Weights of a small audio captioner: 63.6 epochs.
Rows from block 7 of the audio encoder of a small audio captioner, named by matrix and row number. Rows with one number belong to one neuron. Each number is 500 + 50 x the weight over its row's rms, rounded and kept within 0 to 999. All counts start at 0. Numbers have three digits each.
After each neuron's rows are labels from the 100 clips, of 14976, where the neuron reaches its highest value: "lies over" is the class under the peak. Only what is clearly more common there than usual is listed. The data: synthesized solo parts of chorales (CocoChorales).
# fc1: MLP up (encoder.blocks.7.mlp.fc1.weight, 384x128), inputs 0-127
# fc2: MLP down (encoder.blocks.7.mlp.fc2.weight, 128x384, transposed), outputs 0-127

fc1.305:519608599514462530416432522585527488505469484590523457414430525387461480474511461490468537558558499470465528528532488423577485531550518508508485563560414513479530533474513456559503530396524511421498528389469407563470542475531454517452505560490531430421426430517548485431479410590466534466458543488470515560638555446506439461474464543476551529539425515483430496516510476503466502557583
fc2.305:502484589583589506445542440465439477585395517475509463481542574464560558499585429443519509590488537463412532455408430413552514460568506423501537527470520548498552508607449465556428548531547449461525488482538451520479581503486611469535500428587540510389536490561433575476506522488493576507532432478490505623548535511416496440514480546487568484523470482539491465485503522455558505468492
lies over: A4

fc1.231:569449429467530599480527518517472545509492393502414567535446524474583468429469436460536544471532505504557477490487484456519511540523593577538552477509474563500552567384414440513471556442633508483595531473516539417560482478463520464617489557525588514452496484496494422550510525498468605549492540521501491507480487497424408384478548462468527408482455397503454469508461533561505535516485
fc2.231:476448486524543600419499493653470564398535464534476544485523511527561454463511503447492410483507496507527481565496520490494444532514597654541525498548475511575529478485489441476517563526494510494486551605466504475492530443528491406595485477462507533414481447500534527468498485539561490490571524522500571574455487552461395538504512530508496423546497531415459476563436526466643583454392
lies over: B3

fc1.143:551438502433513612483504506518446521568449463430551485501499535543506511565514538498499499482421500517388464485552474512399448452510548491441415478533463456531422427484540491586460570514487546503527448503516409472577423466497512618494475632593490465526598408544474533596585481499562445456501454489534462519516521442448558440460507536427498515522499443529466523497613458593519558478466
fc2.143:480527473511481578473587503613499514500433519441500533481487485530519542571497508439516522435455579461430542474453537506377472451535538569554495557614469437473614577529427526592489455476461517485537551491558416433535419515536523511496422478587518494529510482499570442573549467482514465438561493491569481570491454545440573448514397469484435547387463431468535497503460588458518497454449
lies over: silence

fc1.141:470393504551450499456547526447485452434417469542546434460495490539436468492514390482371443490495471478547476471510470605459439513469557556522478471534445489531534512560479447512481538431549475489497540459519609519524552545454579438517608432455488511580523474520472466486552474521409538465465579491600492517488556489467513545438556436443578430482493551506561415437374468531521547454407
fc2.141:465582512512527456512511469511491538555527588472443431523511418526533524460407509524534459514519470566584518412452483464471480572511355518507531456564503493576469571475547524498493482553450474577470418582423516518489514519570486624526442485510562528476527569364382579509428501518529494552540465468453561580501540535522480452571509497502506478593403560480492470510609535453505520520447
lies over: G3

fc1.139:430455471508561396377566498553465553536493521419635476568426442543486439565478560505563579509522457434563563515498412502476463588442480543613454455450490508525435461573452556524446446585479457487532481456526424396545462582432463501483531494568476549553555505587495487533543484459482575474560554485532512563521518498552530517506506446489445549484542498549466508465468545506553430466522
fc2.139:564491521477478515442511534547549488422430496536555515439573472487552492485488497419488584538467552517415480560461560475539568440405459472560566506584475511479549464564371531513506536563506585461577412526515532511569474534501545457493510468460507475470450442501489490511419425515430555493533609470604442601530495505434490528474492494456521535410501396437559611452529453509504409435524
lies over: A#3

fc1.295:515530493527548385605453483485559472483462429539462509557493573464497530598534546525582472545533481507523568523484501532510429499438529555548572463440445524387466492459485557540465575520527547528483504456533433518488440326480487460454422536573549409455533523551446506477499457481447482535517506548436525406529543526410487490419386422470535446496507433507539547589539490539507417516502
fc2.295:437507624498446515515448450485446449480477499547472486524551533518584498396598564466530475529429394462503500481492474506594499502451521409466506451621534596452424494576489509498491535578427549536500441491387513515464516553593470602534465508549501532494541498409432562465560479446529567507510478543512546468451458468570543481450464563550529470414436544495542459441498444490490602503535
lies over: D5; D4

fc1.21:481486469484506518447557575471506434538511501473489483504490457560532465523579436464547427511406494533496676535502560493542526381480519564529470524546422540557475418493512500563483469477530439580531463444600590433506492544459456515536446532451549475616563504540519464492466481481521516432435485476493543444574497496539585577494473579445404452498483622475539478425556520581448493448480
fc2.21:410467444625482473520452465526521544503518481483394512609467511412492471534517548424554485466543545567470521624574513456514464448484535518451515491586460494460436543567504431444502477580584437448484481479441544536439618434495530482467435501542412495487522550523430559438518540486562503537486583512613517544570542495427478509522474442566558534438474556553499563462590506468485532463498
lies over: A#3; A#4

fc1.121:478487602460460521436494551414488555573498501508550487450553508520506447434502457500519620544553534436539543593499517531486485516580506491545504427445481556504550502402535482593441478616568508520532538487428490452480427455470478520488511618508558431525607486459464481525504494507497512551440506502539562597576509441551519475522517481495468408552460465515551545641472489521399397457564
fc2.121:507499563536516540556485528543427542573503486529422373478525542593558534457550512461488405472438459506425471488468436480456475455554507559479458521565549555567440503614524546417467537570544469525527456483548490460424515516395555465572435505577523538476442567513476591501502452514516590501541481553492484531455515504450568452479502520429454571616500596595456497494499562483416571517535
lies over: G3

fc1.171:460481569561562529471548565528497564539486520455554457589548493414515446493466486421454487516563462527554514434599549519456480526517554479561559506514513491515461416512445357520566435424523523585539525459551488520419419494531434584489513575528519450517489428546421502557581472503435590464414572527419457558427544468502544449475482506543551458474506460453462455466599495554455445452455
fc2.171:496559494421457493534475425463483485600473458516598481430547449487552591537457447475500502403477524488445509521524500481411499551564453476500413536490442431524558460541470509482487444506449513539463505592454425519516592531571611501467473525512510506499549475440566550492486446588554471504545480494573466447455415524428513386531414537481494491539484553498554642381462426471504575457488
lies over: C#4

fc1.229:521517568494534481541486395457559526390524492520459548458543528561512394493428535467507502520458468506613370496489507550449460509563470519495431443496501471555444493505521416441530524523525559540560521442546491539475463550395509522567505491448486454569416497485494382515586482455479556518519489578490537501607578385494526512434524385486497473547482554504495480593477516543469403417531
fc2.229:431437567598521528452513488482407507616468547467412488537498578544499537518506536409485498525492538541408482514504588442525539459486539442489483523480511489531471379487443494430460518574475543573449576553621475517557554467465492468447501480525475493442444568532460588372488454562523500398469455497503554533489386525428502498532415522493479513478585548571491432447438515457491547492465
lies over: G3

fc1.243:423549474509545442489569422469519522491458495553444548509570495448553466541406458409504506418444465507546497488494456483440570484453558597585437488448555527475442516482521464502553498480470560470474454539479496575535515561496529592521539534460444485589490486624534401641513602449478493443443529451630513496567475499470516480442467581474547622494471429551525499494476528462485483471538
fc2.243:493589540560451544520615463494422443551523555487471480472402504529486472550626469422487483489505519466493505452495486493444477544436433480486439475508463442495443592554607531540434441542431522540478517509570459534448483519491592526457440428456487507507403459496441586447533489514384422619549518492585613565550497546470467492450456492446522567466516540468477503508545578482507431497541
lies over: F#5

fc1.146:562403510501531528480521538529456550573467431441511448546455552534529597561527490493584451533416440524319525474562514489432474462489577461484411495579532502503377435569480481579499558500435531560519474497516406504514471552452475629514495569599454425563532472495496561547576483460498462502479447501589468548538488452478530502459500483464507521535480500492431488499570526590516540489459
fc2.146:476533461539447565414552475588520475517424557489548529483531508564479538590565519423500486423427549471433511487519510484401490464542548499529465576589411463429565542550541562566480506480492558489583526524533470422512442512480480491503409476522537453576537443455531452529552516481511461509516447477557459606509466515463600468514410426477472511416479406421564412550473545437477534389491
lies over: silence

fc1.264:535425587534491577481453536522518468430425474558523390551495505470426375543600458435488417502514485491539498559490474592488421470495510585543519436532550534485548507561475470485549542476643447533477508499519562528500398460512576560540554448510532435554504456512427503501550483546456599473475539442467463509475561496489570514466524534499656494452497483510567488467469468572448434484442
fc2.264:548532536458515504475469448380474527561533497516537498365566376535496524528473412520450505488455477454583466457497447564540500543560409469477432464533529431528464510501477572488473509516451468514459462520448479505514551594512466571474502487417517493414559594409453525530494529529572433508455484503539581509389449471601490406575519500468477408576417526508517520422568517465468529537438
lies over: G3

fc1.120:527552518551475582487469514511542475513518506434469466600456573501548410574560424466461499476485478487509600461527539482474440584519557487499533537476535475470500505515561450530528446538445571543408510603495380478428536615538435511447553577531427472536543468471448437513530440571428516484528597563414541499605539441457509438535449477441428511515525561518489501583476506502488461550607
fc2.120:480556542519558518485540477545525439486466466531374522532575447564545516500384480403548427527590535541562494453504491504570437561502511594459496453586478512488540471439510494480595534510533471486401512456490530487494544493473587550450426492467507380486523440591485583402482396491552450557502409498506463560501450609464473524430500449538527544531434500548543530495547567452552510534466
lies over: F4; F5

fc1.269:564515479467587501458534592511465569463525447555487486463451510503591482533640550426510551530506439509576487570458471492486526429489453649597517494506554503542501563443532440535436551477528440373515492511499510434452471476522552451546559628533585487509546578547551523510505533502445482542526538539457514470468470500443483443518445521524592470517510500459479489552571637541511462418524
fc2.269:436529595487420554425549525564542516446525527464449493466541590433546500464478485513539457507477547473412592638576423497481476428501525506561463531561473420535520569448506471504528540578483506531498490544487494518439604450431447506472489471477443575408456458544613568507481485473595477513585530480618591493444523505517419457540493516488411436504505495544480493544493519530586511519434
lies over: B3

fc1.192:550563487535540484477453432377521542548482500545457486469509448509540556526516581398556388558496521523503527482513554484500500522507598467469504488453480491525555344444402561535483480515492475484513521516510525513536532595531484559656468475479532457535520441508438508433517534554494435541534535443482536546570499442526537481467460551564467463576526392492500514511520450655447440404537
fc2.192:496551448575482526531636466525488524495467516466449613479627515621532458556559502505425481451550452462477507482546484510572533495586476481461477611525497576589497483505508499565519515543581454560423529510531506485467521450462460451436523451495464567467525421468496617512448378507547565544467527552597477493428502552463545485458466565504499576491531566438552503528516548450509470487598
lies over: A#3

fc1.236:464437481379559548496535537429493497519503426418523495543517484520431477583470472453494517554589566492492487548478549507486551537537489534506465527423475461409465437350442550567543431488533489533449549487614527456556415518479579480499451521556509455471515531543544437391469452584467536528423437479476571528563488536440489490461514472601520510486534594592586473524449477574498442509477
fc2.236:577556521509458487564460348378522498496459568460517485553596539553473512456595598414537470491512473521448536459559497508496524509479542466398525481548468450533489516522462438598505483579405573513436500470525454427497533501526425413461438475488499429476484523523381594503491513447499509513479518459528467447429373491496528498460558501501523529431447563566521505592524568484555467535479
lies over: F#5

fc1.311:451612514502524508524516474531548492638452510393414505585479482418469507500527561476565585420538500491485459519572534425442590485503443496436561546483585467503505432478467483523554417422436474510516467505559469417422432531463489466543472563544508472429492498485500464481527535496415570420551457525429497526566502463507569480522521573549426469458502424499464496533584526491420524482632
fc2.311:400567469520514472446491443531415518582503499591500478492515445584519534503514521528482400508476497494477483412479439558540440585624500467461486463545491449581519518462594471512460515550391471560479387488489486540545535449540512507488467385493466491492536576473490525446474461453530504512556495487485472548494432504560539403582488522494555545493396619513522522426485534518582567590397
lies over: F4

fc1.177:486571483511549429518502511471483501522557483474422536486460496431505513506440501387521505499602545453426421524386538442421549592393466462532459496453474467525495467398491318475456457362513508549426523521523482535478473528545563558530504552436486544503507482549539526444527511544501536389480473535491472581476548462521513413501536511568449529482555468562527454531507428542453516418537
fc2.177:568596489431581531424436450537510508501441492484505467489588463550588447449529490467518452509526465532439506572442464530500415449506428489490462497471466463599508570492561501452439464454416478531425392469468442464559581519600509592350461525515466535419480503380472550424439514474558474518508496466540482536497529540573487468522476486501467582498511572515512535562504525400430542528517
lies over: F4

fc1.136:557438496533567525485421560594462429419495518512479526476462450489538485547505547501513444483376572562558423493440470537563513423554492565492499390542553537432506552495521536484554517501554441546407491478461504506519448448490484480487565540494583417558450475458453486466568417507428597425398539428465445544545553463571541515545512460476567550544533562534506473568506446555414432488450
fc2.136:474499477541532494442454502454450543600448530570412436498514516611563437532557489543516501477468552495552495414506492484626440525521482450540491431563500364478503471488477540455552527493498498556434445542413474583560568536457475572481473562553447489483471528494548542426483576533585440433495482386561524512425461546503453391474522551524492446466520519479475466451533469484498508522350
lies over: A#3

fc1.367:505447419483504504530609549516490537497459428508480440498523569475578495482515518541478502528431461529371509539526599511381498494542483571505450608550415405513507479413544511553404462459547530576475505524433548538601497511465642523554460553539449491519498423504530420551614524510510391514559463526530513437571539525492461421546503504546485487505514486553439476507524514562483514496441
fc2.367:469510526532551505495534583597579452492509507536567486516525559524461551488500448664485513496542529544507569523526518542403391489508467438426494508549465499479518523556515537541514465508391507427519524519520378447569430456580480472468553476518457527451503429491503506564463504459520566452555459482636469544395464663492515456483439494484478575547510471529526550547443565469543467453504
lies over: silence

fc1.18:391505443456591521500482411411461535522527523415464442574523566477455644551481575448503525510539588499606392508501624434485507553497532477508526557490470485524428523483563464443470430459525600466497542511557472495513541498493460476516500615555453575489454561536531477471521524515467543512568468484529535496556441449501472455508491492538382451482532514574570508563462528514490473382524
fc2.18:559507445561472460447498486464552543576457586477515497496482517565485578517520513509561468571528465441495495540530477625457512588529504507430525427580537409517465436483540469487492538584405458491461490441502493578598530514532523514491450422503535454467538581445457559382526562450598509451509510446515497495363419481466599462536483506407501472489528602537483526477473454454565550535426
lies over: A4; A5

fc1.368:550473470539506462463536464437607565484477451479443529566529514451560521492451486482487441521514430443443438542467532453479598534467417551497527599504526516516464465466486444543464508467474493450501575472633482475465410522414439519538579574469539448538556385547455547580484524540500476587457435605440517535618533405549551504492480430490523534508541504497491460554475489633475458501546
fc2.368:441480569501448475560559479554479443509496537463484532493575521440532540417502544458491367522542442514423506631568465477558528513523555557443558458521484535532469412430450417501503525549517482591461504551452371461484502567512486488499436475446560399426533434454429552527488477523521537527509440463560507516585502609471516419448462449438557576501534571534553470511558545449549503554493
lies over: D#3

fc1.358:533471414532508510528436492567389463456529468541476472423505532494461558436443484577618483457525516495483566506542462549496504300448508496599469523484495452468544513515461530498491517517551491498519564498488561531601517527550526570587496512472526466520495413484412484560550440458493453432460483435460501587539509544528522461465403498461511426535599564521471611508578530513450473406485
fc2.358:540496486484497484574486434505481488476467455489484521499548461685523514512531512565546477470498402488544547479476560563485496538444535578513492485592524464494563503501529526461521510520498432549439495454425529500612490510396440498427433434452437456367567477535462556436464558464573569497527487480537521469426449619534486435446540523575462527596605454528459462471530481413512486475456
lies over: A#3

fc1.98:428475500506467489475521476473503476647438480452532510576459456526430458625430574600512563506488453537537579514604504539457486499520614482507477383505441516521491433530473553479473568496438505543556484496597420460547473516470477557454474603532455523517566488575454457553531494502404562439540530605450486506563556533429531410518506466484539511481503534557501515455575499553519555512439
fc2.98:520522538460466555495492540543482529499448474550466499435555604458569509457471588476453592492531592490372467521514614489486568426456446544530477503560461483440587462535435457559570467621461489468560450434484518605507477461507514475504477535536555431482498429487468522549516341563521511492540585490514490547580425500540505458474416556519504484514438435434566483502518423528544473486468
lies over: silence

fc1.76:458532517528417492540401504618446434551547461513480521500431485471556510465452531430489611506392545506474362558475536436518516597478509510530540489463481497436418500539448439474481479429420436429503501471508530537462466538521525551492479536487472492524484547428557418515573483417421440484599486480523424489495530458522455525511550529504409410530457535404528442481452481487457554491629
fc2.76:527519490525518462519544437441446601498438447596487467500494442537552549475505526456494346561523476467486436397509467536414555447533497484458454476576460477598548461460624505507490414529506474463465450596407542521537567517498564585564497527497464514517487557528432540415498543549545544535442479470519467496430483566485479536570520458479601556540516561498475551477566584434553570458518
lies over: F4

fc1.124:483458570490490449453477424472476515547450449494580436409479547484479547524581512502529421449523545553560466512364512584479453638529518571514434488502361520453477463423463527494525493419466554463504517405493561478556460466511536526545545515510503457549495542528483395459533461504489460483500496480572619517521522395460563567505552439511523521503599488576553457479432476533483446430448
fc2.124:510517612511554517493495436415501491488488453512411445504553515595565530522564450524547480499498464475495508459582559508461496448593423517392447469451513502562404558497555454500503549547432521526543504549433506515525547563497473431456475511480492527454535573442494632500468497482618526418488536439522516544484425512523480507526424555470496434521482567585438552352512569447473562568441
lies over: G3

fc1.24:540550518441482449469522447571499512442484519562537494459491433467499533481452555432541525520494479498649513515492387473452411520523526545487416471534482543538472470513413464561507505377512511481459484451520552525514533496452486505630521464518508493636473501521551413545587429495503509484563530478499644540551506419464465532477523417371444491513442522515507488576458476534573529474604
fc2.24:529522520650574443539553524415379490606556508455423546523497632519493491600545510504429470517423516519456468578434537505459471517451473500486461515472521583457433431491568473448487503599485489554443546549527425486592492460533550500439488493544513531459446548467439565525513462521506502477509508397527496519521461522405558478549387501480493557446536594426515479456448521553488504499464
lies over: B3

fc1.119:474360528509507520419491470434548482427539438559586549456511556596546557536518467484417422453472571511592474514492549590471494546424530490575524449476443503531540467482486465448389468480493475432491512474523580534502598563514564470509585551531505564532455514509552453415526491494450456511527590531536524514521561425483454571434570503486487434427508591515511405478440463520459487465409
fc2.119:441511511487506520494502471533488499559485499420387511535499513470465491514487521562524447508452505462554522455493503516456473482512341483425509463535457500530439470490497500588525561393461502531508480600427455502552425490619591482471480504450518583455594469410498619514516469514617500459530450505463614518459542451446487494619447559462542444564440529453502564466570498505582525556450
lies over: B3; B4

fc1.25:486504438482519458465539480441586503422528567510525491519505439557489477518501535513481579501378526539602549570557533526482503547468448404406465421495491493451480529398471539570524415430574564519533453435524553409523520433480497560595455520592559424463483536561482452483536462477447438464599552592472591498577595527490475528490426507448492462489514480544562530510446503534515497448573
fc2.25:543463573517447462507473432531421425536454468501514453502537504442317563405536531528566475565443513563510494520444521507546426582446506477452487479556367477482446484457502453516483537555386467486512489591515487501517556482535444486545422423512590526523467474486413542476426445514536558499501509541539547525448425567447460541460373497460511415484511522578525450422472510525516522536474
lies over: D5; G5

fc1.224:471453472586481614441454474552414574481576538405538517518525529537572474522493428468488564517439453515551551499446443443440474529579452503487573458485541492548528456548590526490490465591396512517545465474520478517514461521452504435493538515528492554526561470429483411413528466466495502455613494623556536493616531467471459549516506427536484543421390560550521483594545482523458511455525
fc2.224:508584473526485500477505549421487516566410579504442471544474512525553586538537594523519491536479489525523522544495596500444467543506540492527525434580519526494401469515532451434525502455479437593427551577473404524516493473548511447496414436580492458447530501492428563505472466479678515519524516469509579485382434577534457410462445583572494501522511515451491485562503538485545478415572
lies over: G3

fc1.36:472505524546525533553455492481502479381407525396531568505487489495534478548441456500486490551584471509558442469537522513492474507467486534546454465454465520603439483510485489494476506511521579425566600494525490580422545544470421461617641597479486548525455390453539564475581442509481473516550536449468527515525478446553636459477477435511547460455491579537510495481570457514525511539615
fc2.36:458484484549497461478490508453532467516429478496518595538519536474536583491470555444480521538547464551440465515454541520471413535522541492475440487504517549574445544433563598546570558477465425406476463521523468521444510505580444443535560537509508563357589405528529561419434488532570504490579439548560548369462498504551592565470544512529449525594492508576498553584530453463552528502514
lies over: D#3

fc1.284:495456500397530543480499551528494427569421434443516518520462509602525553538545549507536528504460513452418553500539514494434396508626532496509401508554490464481523402526540495529441479458447601520494437468607475515515450519507409567539479608596571512522519501562461497553559441525466475475577456541561527469559554455418581451456480495433444449531502448516491459523568442561516579510540
fc2.284:490528478513526564433526449576481489424382501438476550507464524520533580546459541360462497451461591539453524484516497510362473463508499474484419517614461497402484561508543526608463532480539478515451552524541480430575467476497533542480418519599544479543497501492540497594490462443501516490515409449547502558422501455452549403550419530501455532420466465472463466530495507428530478408446
lies over: silence

fc1.128:525426500499434496428527501609450441522391420465493521460513585514516493480548462530497562481419495582475512481481431561477554458449629532422579527527434446537492489514528436568543522490491545522543508481452421474476424540535527544478506512515427528503503382466454465581557524408490401431462435512466512543558479474538489367505480515474503506523561456543418457524553494518577429569411
fc2.128:494515528500443523416524479542505448432482571514521498481513495526528605546565456529468489431455512550481500477588540580489481468448511586441521545611473534430569488524431451513391477485494541344505516399473397374555455525524474486515497458595448577532445446496496433495554526399517508455501417517532542500533545552505565450440489568458451535540564413505476516554516469444547531469490
lies over: silence

fc1.325:431475410493521422517473539455562422537484501409502429503527477453416569490581473539548466551479534483379545536477549567556431454476547494612506442518462664496490516476516537524587494448466441529482481432510451473447526483496522515506589476455487462586467551638495524526444517491542577452524518534433445469505473520566490487533453511505569522475582454471463466513567471629534441459503
fc2.325:464538558550424538549424429465615544469473443467449534533486511487432450430518586535454466531465436517568494532424601442513491397416480464549490506550486433393536514587536415515594492533549563512465458572473542460487547422502509471439487539549467466535556467479536504435482411533530532571524547592495554480532391433540500477529473513534511498556470492496605427457551528453437536478548
lies over: C#4

fc1.32:536515493489542500438485446534553408485510442497539532480554472499511457525432568453481562456546508462515546501542499500470528548480507530476576545475582500472536326371436414479482439428524487469463491558523427439451497542489535421547510513507519459548390410580586462388456478556422467580548554490477553554529527485524567436605534558534443492491556450578499504553502484536519539572510
fc2.32:566452536530523469456446487557441427604574489490478459513564473503485448569437487408540500439548585484540457485444449533481441549487504460514483474492437482497523574512562483419570494526480525500466426532497551476469569488540538512417425454478525540468571478441482616455428512362613534439545502453525459541382457523425460414452510587490469483424522535506583474488604549484532533492489
lies over: F4; E5

fc1.366:540402491533560545536541527447612557434445451372501590463571465497470469514513520444469511500608426505546512502623537482408561487443525549514457511482469482537502464478472510510489472509478539428554579456518514499402517629418539505565572566541447482562486418491449490540580461533481502524400442519424584484532500415530511414460518486537512462445459544494469461484507462526514451480582
fc2.366:466492539470468485538508560489539456547471435537544609644519555495502584534507483478480572455564494498463484512568509487527481451585511457466385445513508516575503480415511412507456498528481468525503486491509508578419563531572472487555514566515433535448486470516516619438459498490583527537499469475430572504468543516462528480382612444520456556539507620529492620561477447422543487513578
lies over: D#3; D3

fc1.242:506560539490501444436499477489470498546556530474443513495509576512498575508557436486635518460518537501515464476431478489447630438439528503526418477474484551469558526478477474502461503411491517483525493547501493444490530565529606526398556572488549565507492493536495508361557545487459619470444472517420519482609559456621494436523493522486417609493551510450514552583502480551460542550585
fc2.242:488503538569562530551469441520435488479489480530491523550579483560615533479430482571586493542470548431527529537471457476610571409560542448551503469560496445599524539556557487455485395446485499499410422466484431535533565486484506573409421543509502501463443559414469532472447529461520485427504518437486517573560458474516524554495455515500481606599475514495504530558636511438464528447484
lies over: F4

fc1.88:491372443497479567506430504509516559493508453496447393525466448502457436476506559411510565462521444482475471480556455507550510389503524525477526484465475486515548447483502567488514576582448491444536575498533493532515536495568654529529517472573432408562627458523536399497503505418442534560487465581556528502539509416452470527454545515412546503581474519433536546374524521481477494534520
fc2.88:533548542532517571471548508458492485646476513534489500503529533549571477521562534581486486420536519560524534444486505461493559565523433513448527425570458552352458572510555449450524453527471473608438503505486476514512571492546484562531481506576435493432536525442413594396529492518624475538528534495568538438444554586404483558551546490469517527510531523510532451554551477439589557499496
lies over: F#5; F#4

fc1.135:476412506561530502437419543489533545551461541573484441443515458535535473477495468409559494606422440494556524515501569539471387516457531424514519403541479436437557465447453615513527537512568465514472576402514540497529419521543545514593549525499535534530527553575514476468462486519582536524529537563526487536566501420504509570540549495515553473548538523462563484509503461593487352412459
fc2.135:486515565503446518524540426537607488525495499499397478507603533525561477555462539481469510486552532502460408466562464494514453425568541426429444532482424499493397510470505539457513526515486478575453517576444463523393574481417536511472390399564581479556473457479445542511422472468502588484569477448486450608474486493420487435517510438519529470523530614544418468564563541497535518530525
lies over: A#3; D#4

fc1.240:527449408528473652509497476506558470484537496475522456571418444421591518475575557424512547454526441538459593459566533387551492405456494532581441510483494491445538560485545436596465445461499485537562525439530377565466487438485531494458508466416421485500481465585493477544556518504583518495548423549400491574549513462474443536518485435482575478520513519470516517524517527504554444490545
fc2.240:373466450557489544481466504550483411537481534550424479536523488506486416538396478512411402581528558569495484480510501492459556465556503471452461572573492456576525486499455465473471597618438491500382467460535465503518498457526573480413573525570455426413422444522475504484510519543526467510477499491529498474509428469421461489432459496550422472540469645525550420483508499475549467452550
lies over: F#5; E5

fc1.326:529473440447572484478562462534572487484449494525441493521486521510552554450537440419522487533527432554618500478428431541536510528479521626563466534480534580486509540472500453536440484461543536473522579453590653484441407522444417462543513547538471587519494480577525497466552556508487491564549481459473552483548485481399483504487489464544433480491524535581458419542511599621507502420433
fc2.326:466522539548520550495529510516486587549455539510500514494522548383495549513437593514423423440481512571449437555427398434506463471453543584546524449545513496533496493495486429466514544580413403507432552568494498486496579497556550400462448464492489445312473510552443520479451526450582558522592499454537568450437457531527475448505459514543462488494523523472485453519465555537560542441439
lies over: D#3

fc1.376:452537498541506481486462464414549461434461462389417523528568446472602567543464528436479395520581425516533433520489476587457492461491500530537422541435489556525509583511414511547470506476420532427490542484562538407453449543553476497645634583531496498495502409469465489494598462526468467516524484499448486496528555452512601458505575422524479495486522540502493532500542480544541443540555
fc2.376:492553428538424400469527440460535509514499491458478582566508574519619601495463514450470470510535512557469499482520623484531416592566591459447403455451539602595496545473526524539488527508443427463526502462556432494458543564532410470556570538465491514392520380484478507498476441507489493545572526543493510452495515471507585494417529457561490538572557507543527500567501479468492537572532
lies over: D#3

fc1.223:478560483436560435560528482539482532481478532385476530470518537451521556533454583438512552529524473512534385523559568430395540489475518458408435577462483488588521485458494455408443502445352589441496505514501432516510482602529458504529485528531454565473456465505576512399519506479460531533493425547484559504563511443566550467456435485481383426467498464528534450487563462458498517523590
fc2.223:426511463485538556403473484483527444509437509507526621491599497528592551488509475495580539578624481463434481508439513619464391510550501482524469467563523466560491552528556563521505559514497470466453481430487451592478564458516514585557515468531538518360499545476489530408446448457587473530493477480560452539438438443586520471558473463457559518590505549538493527493546440491466568526496
lies over: D#3

fc1.257:510561519562531545452528483509504517453460451343470540535485586492529526505463503470511430530595433527471445490458553591415450531505478527519467570475441529514502558465552487520488437467501527436469533435493502459566492568474465510552568619595508547524486423610453486532629506473438500544562438529494468507584488380396583487464512462549504436481533533494522508580508469502579475471579
fc2.257:451568456554406390489554457442436523553533482547509554500520575537569569483534488392445395472505493489486476444630587499484489531519496483447404400485563526610459464454531507538474568529423471519409542524530423509407460541576453466524497485475558460436461456442452584425472529553506450563475491506430531459478447520434530480447537534488472563531462505518515460523473527420529567536520
lies over: D#3

fc1.3:507553478483518559433490530535544501516474518477531487488503542598545571560554531483559439495487534568377535503462488441437480440609522490518489469570409510448536431486574498594499544495483517530528466534505452445581456499513536561513438611501537481532461540448423421551587438508509415502523424535482480548609504462405572422426407426469464487462591519472458444579474489566479471450485
fc2.3:435537510491521551491564459499415581456391469491483475523545491529502543534459536449551494502468572486426557534540517473390502458435463499531405491557468515508453495406489419494421574570603521558486599473569444467512404530585536585483471472579507479465443614521460565462524448459574447469531500492522461546563442454473519426541448561452441528475399487461528498587518520461541485460451
lies over: silence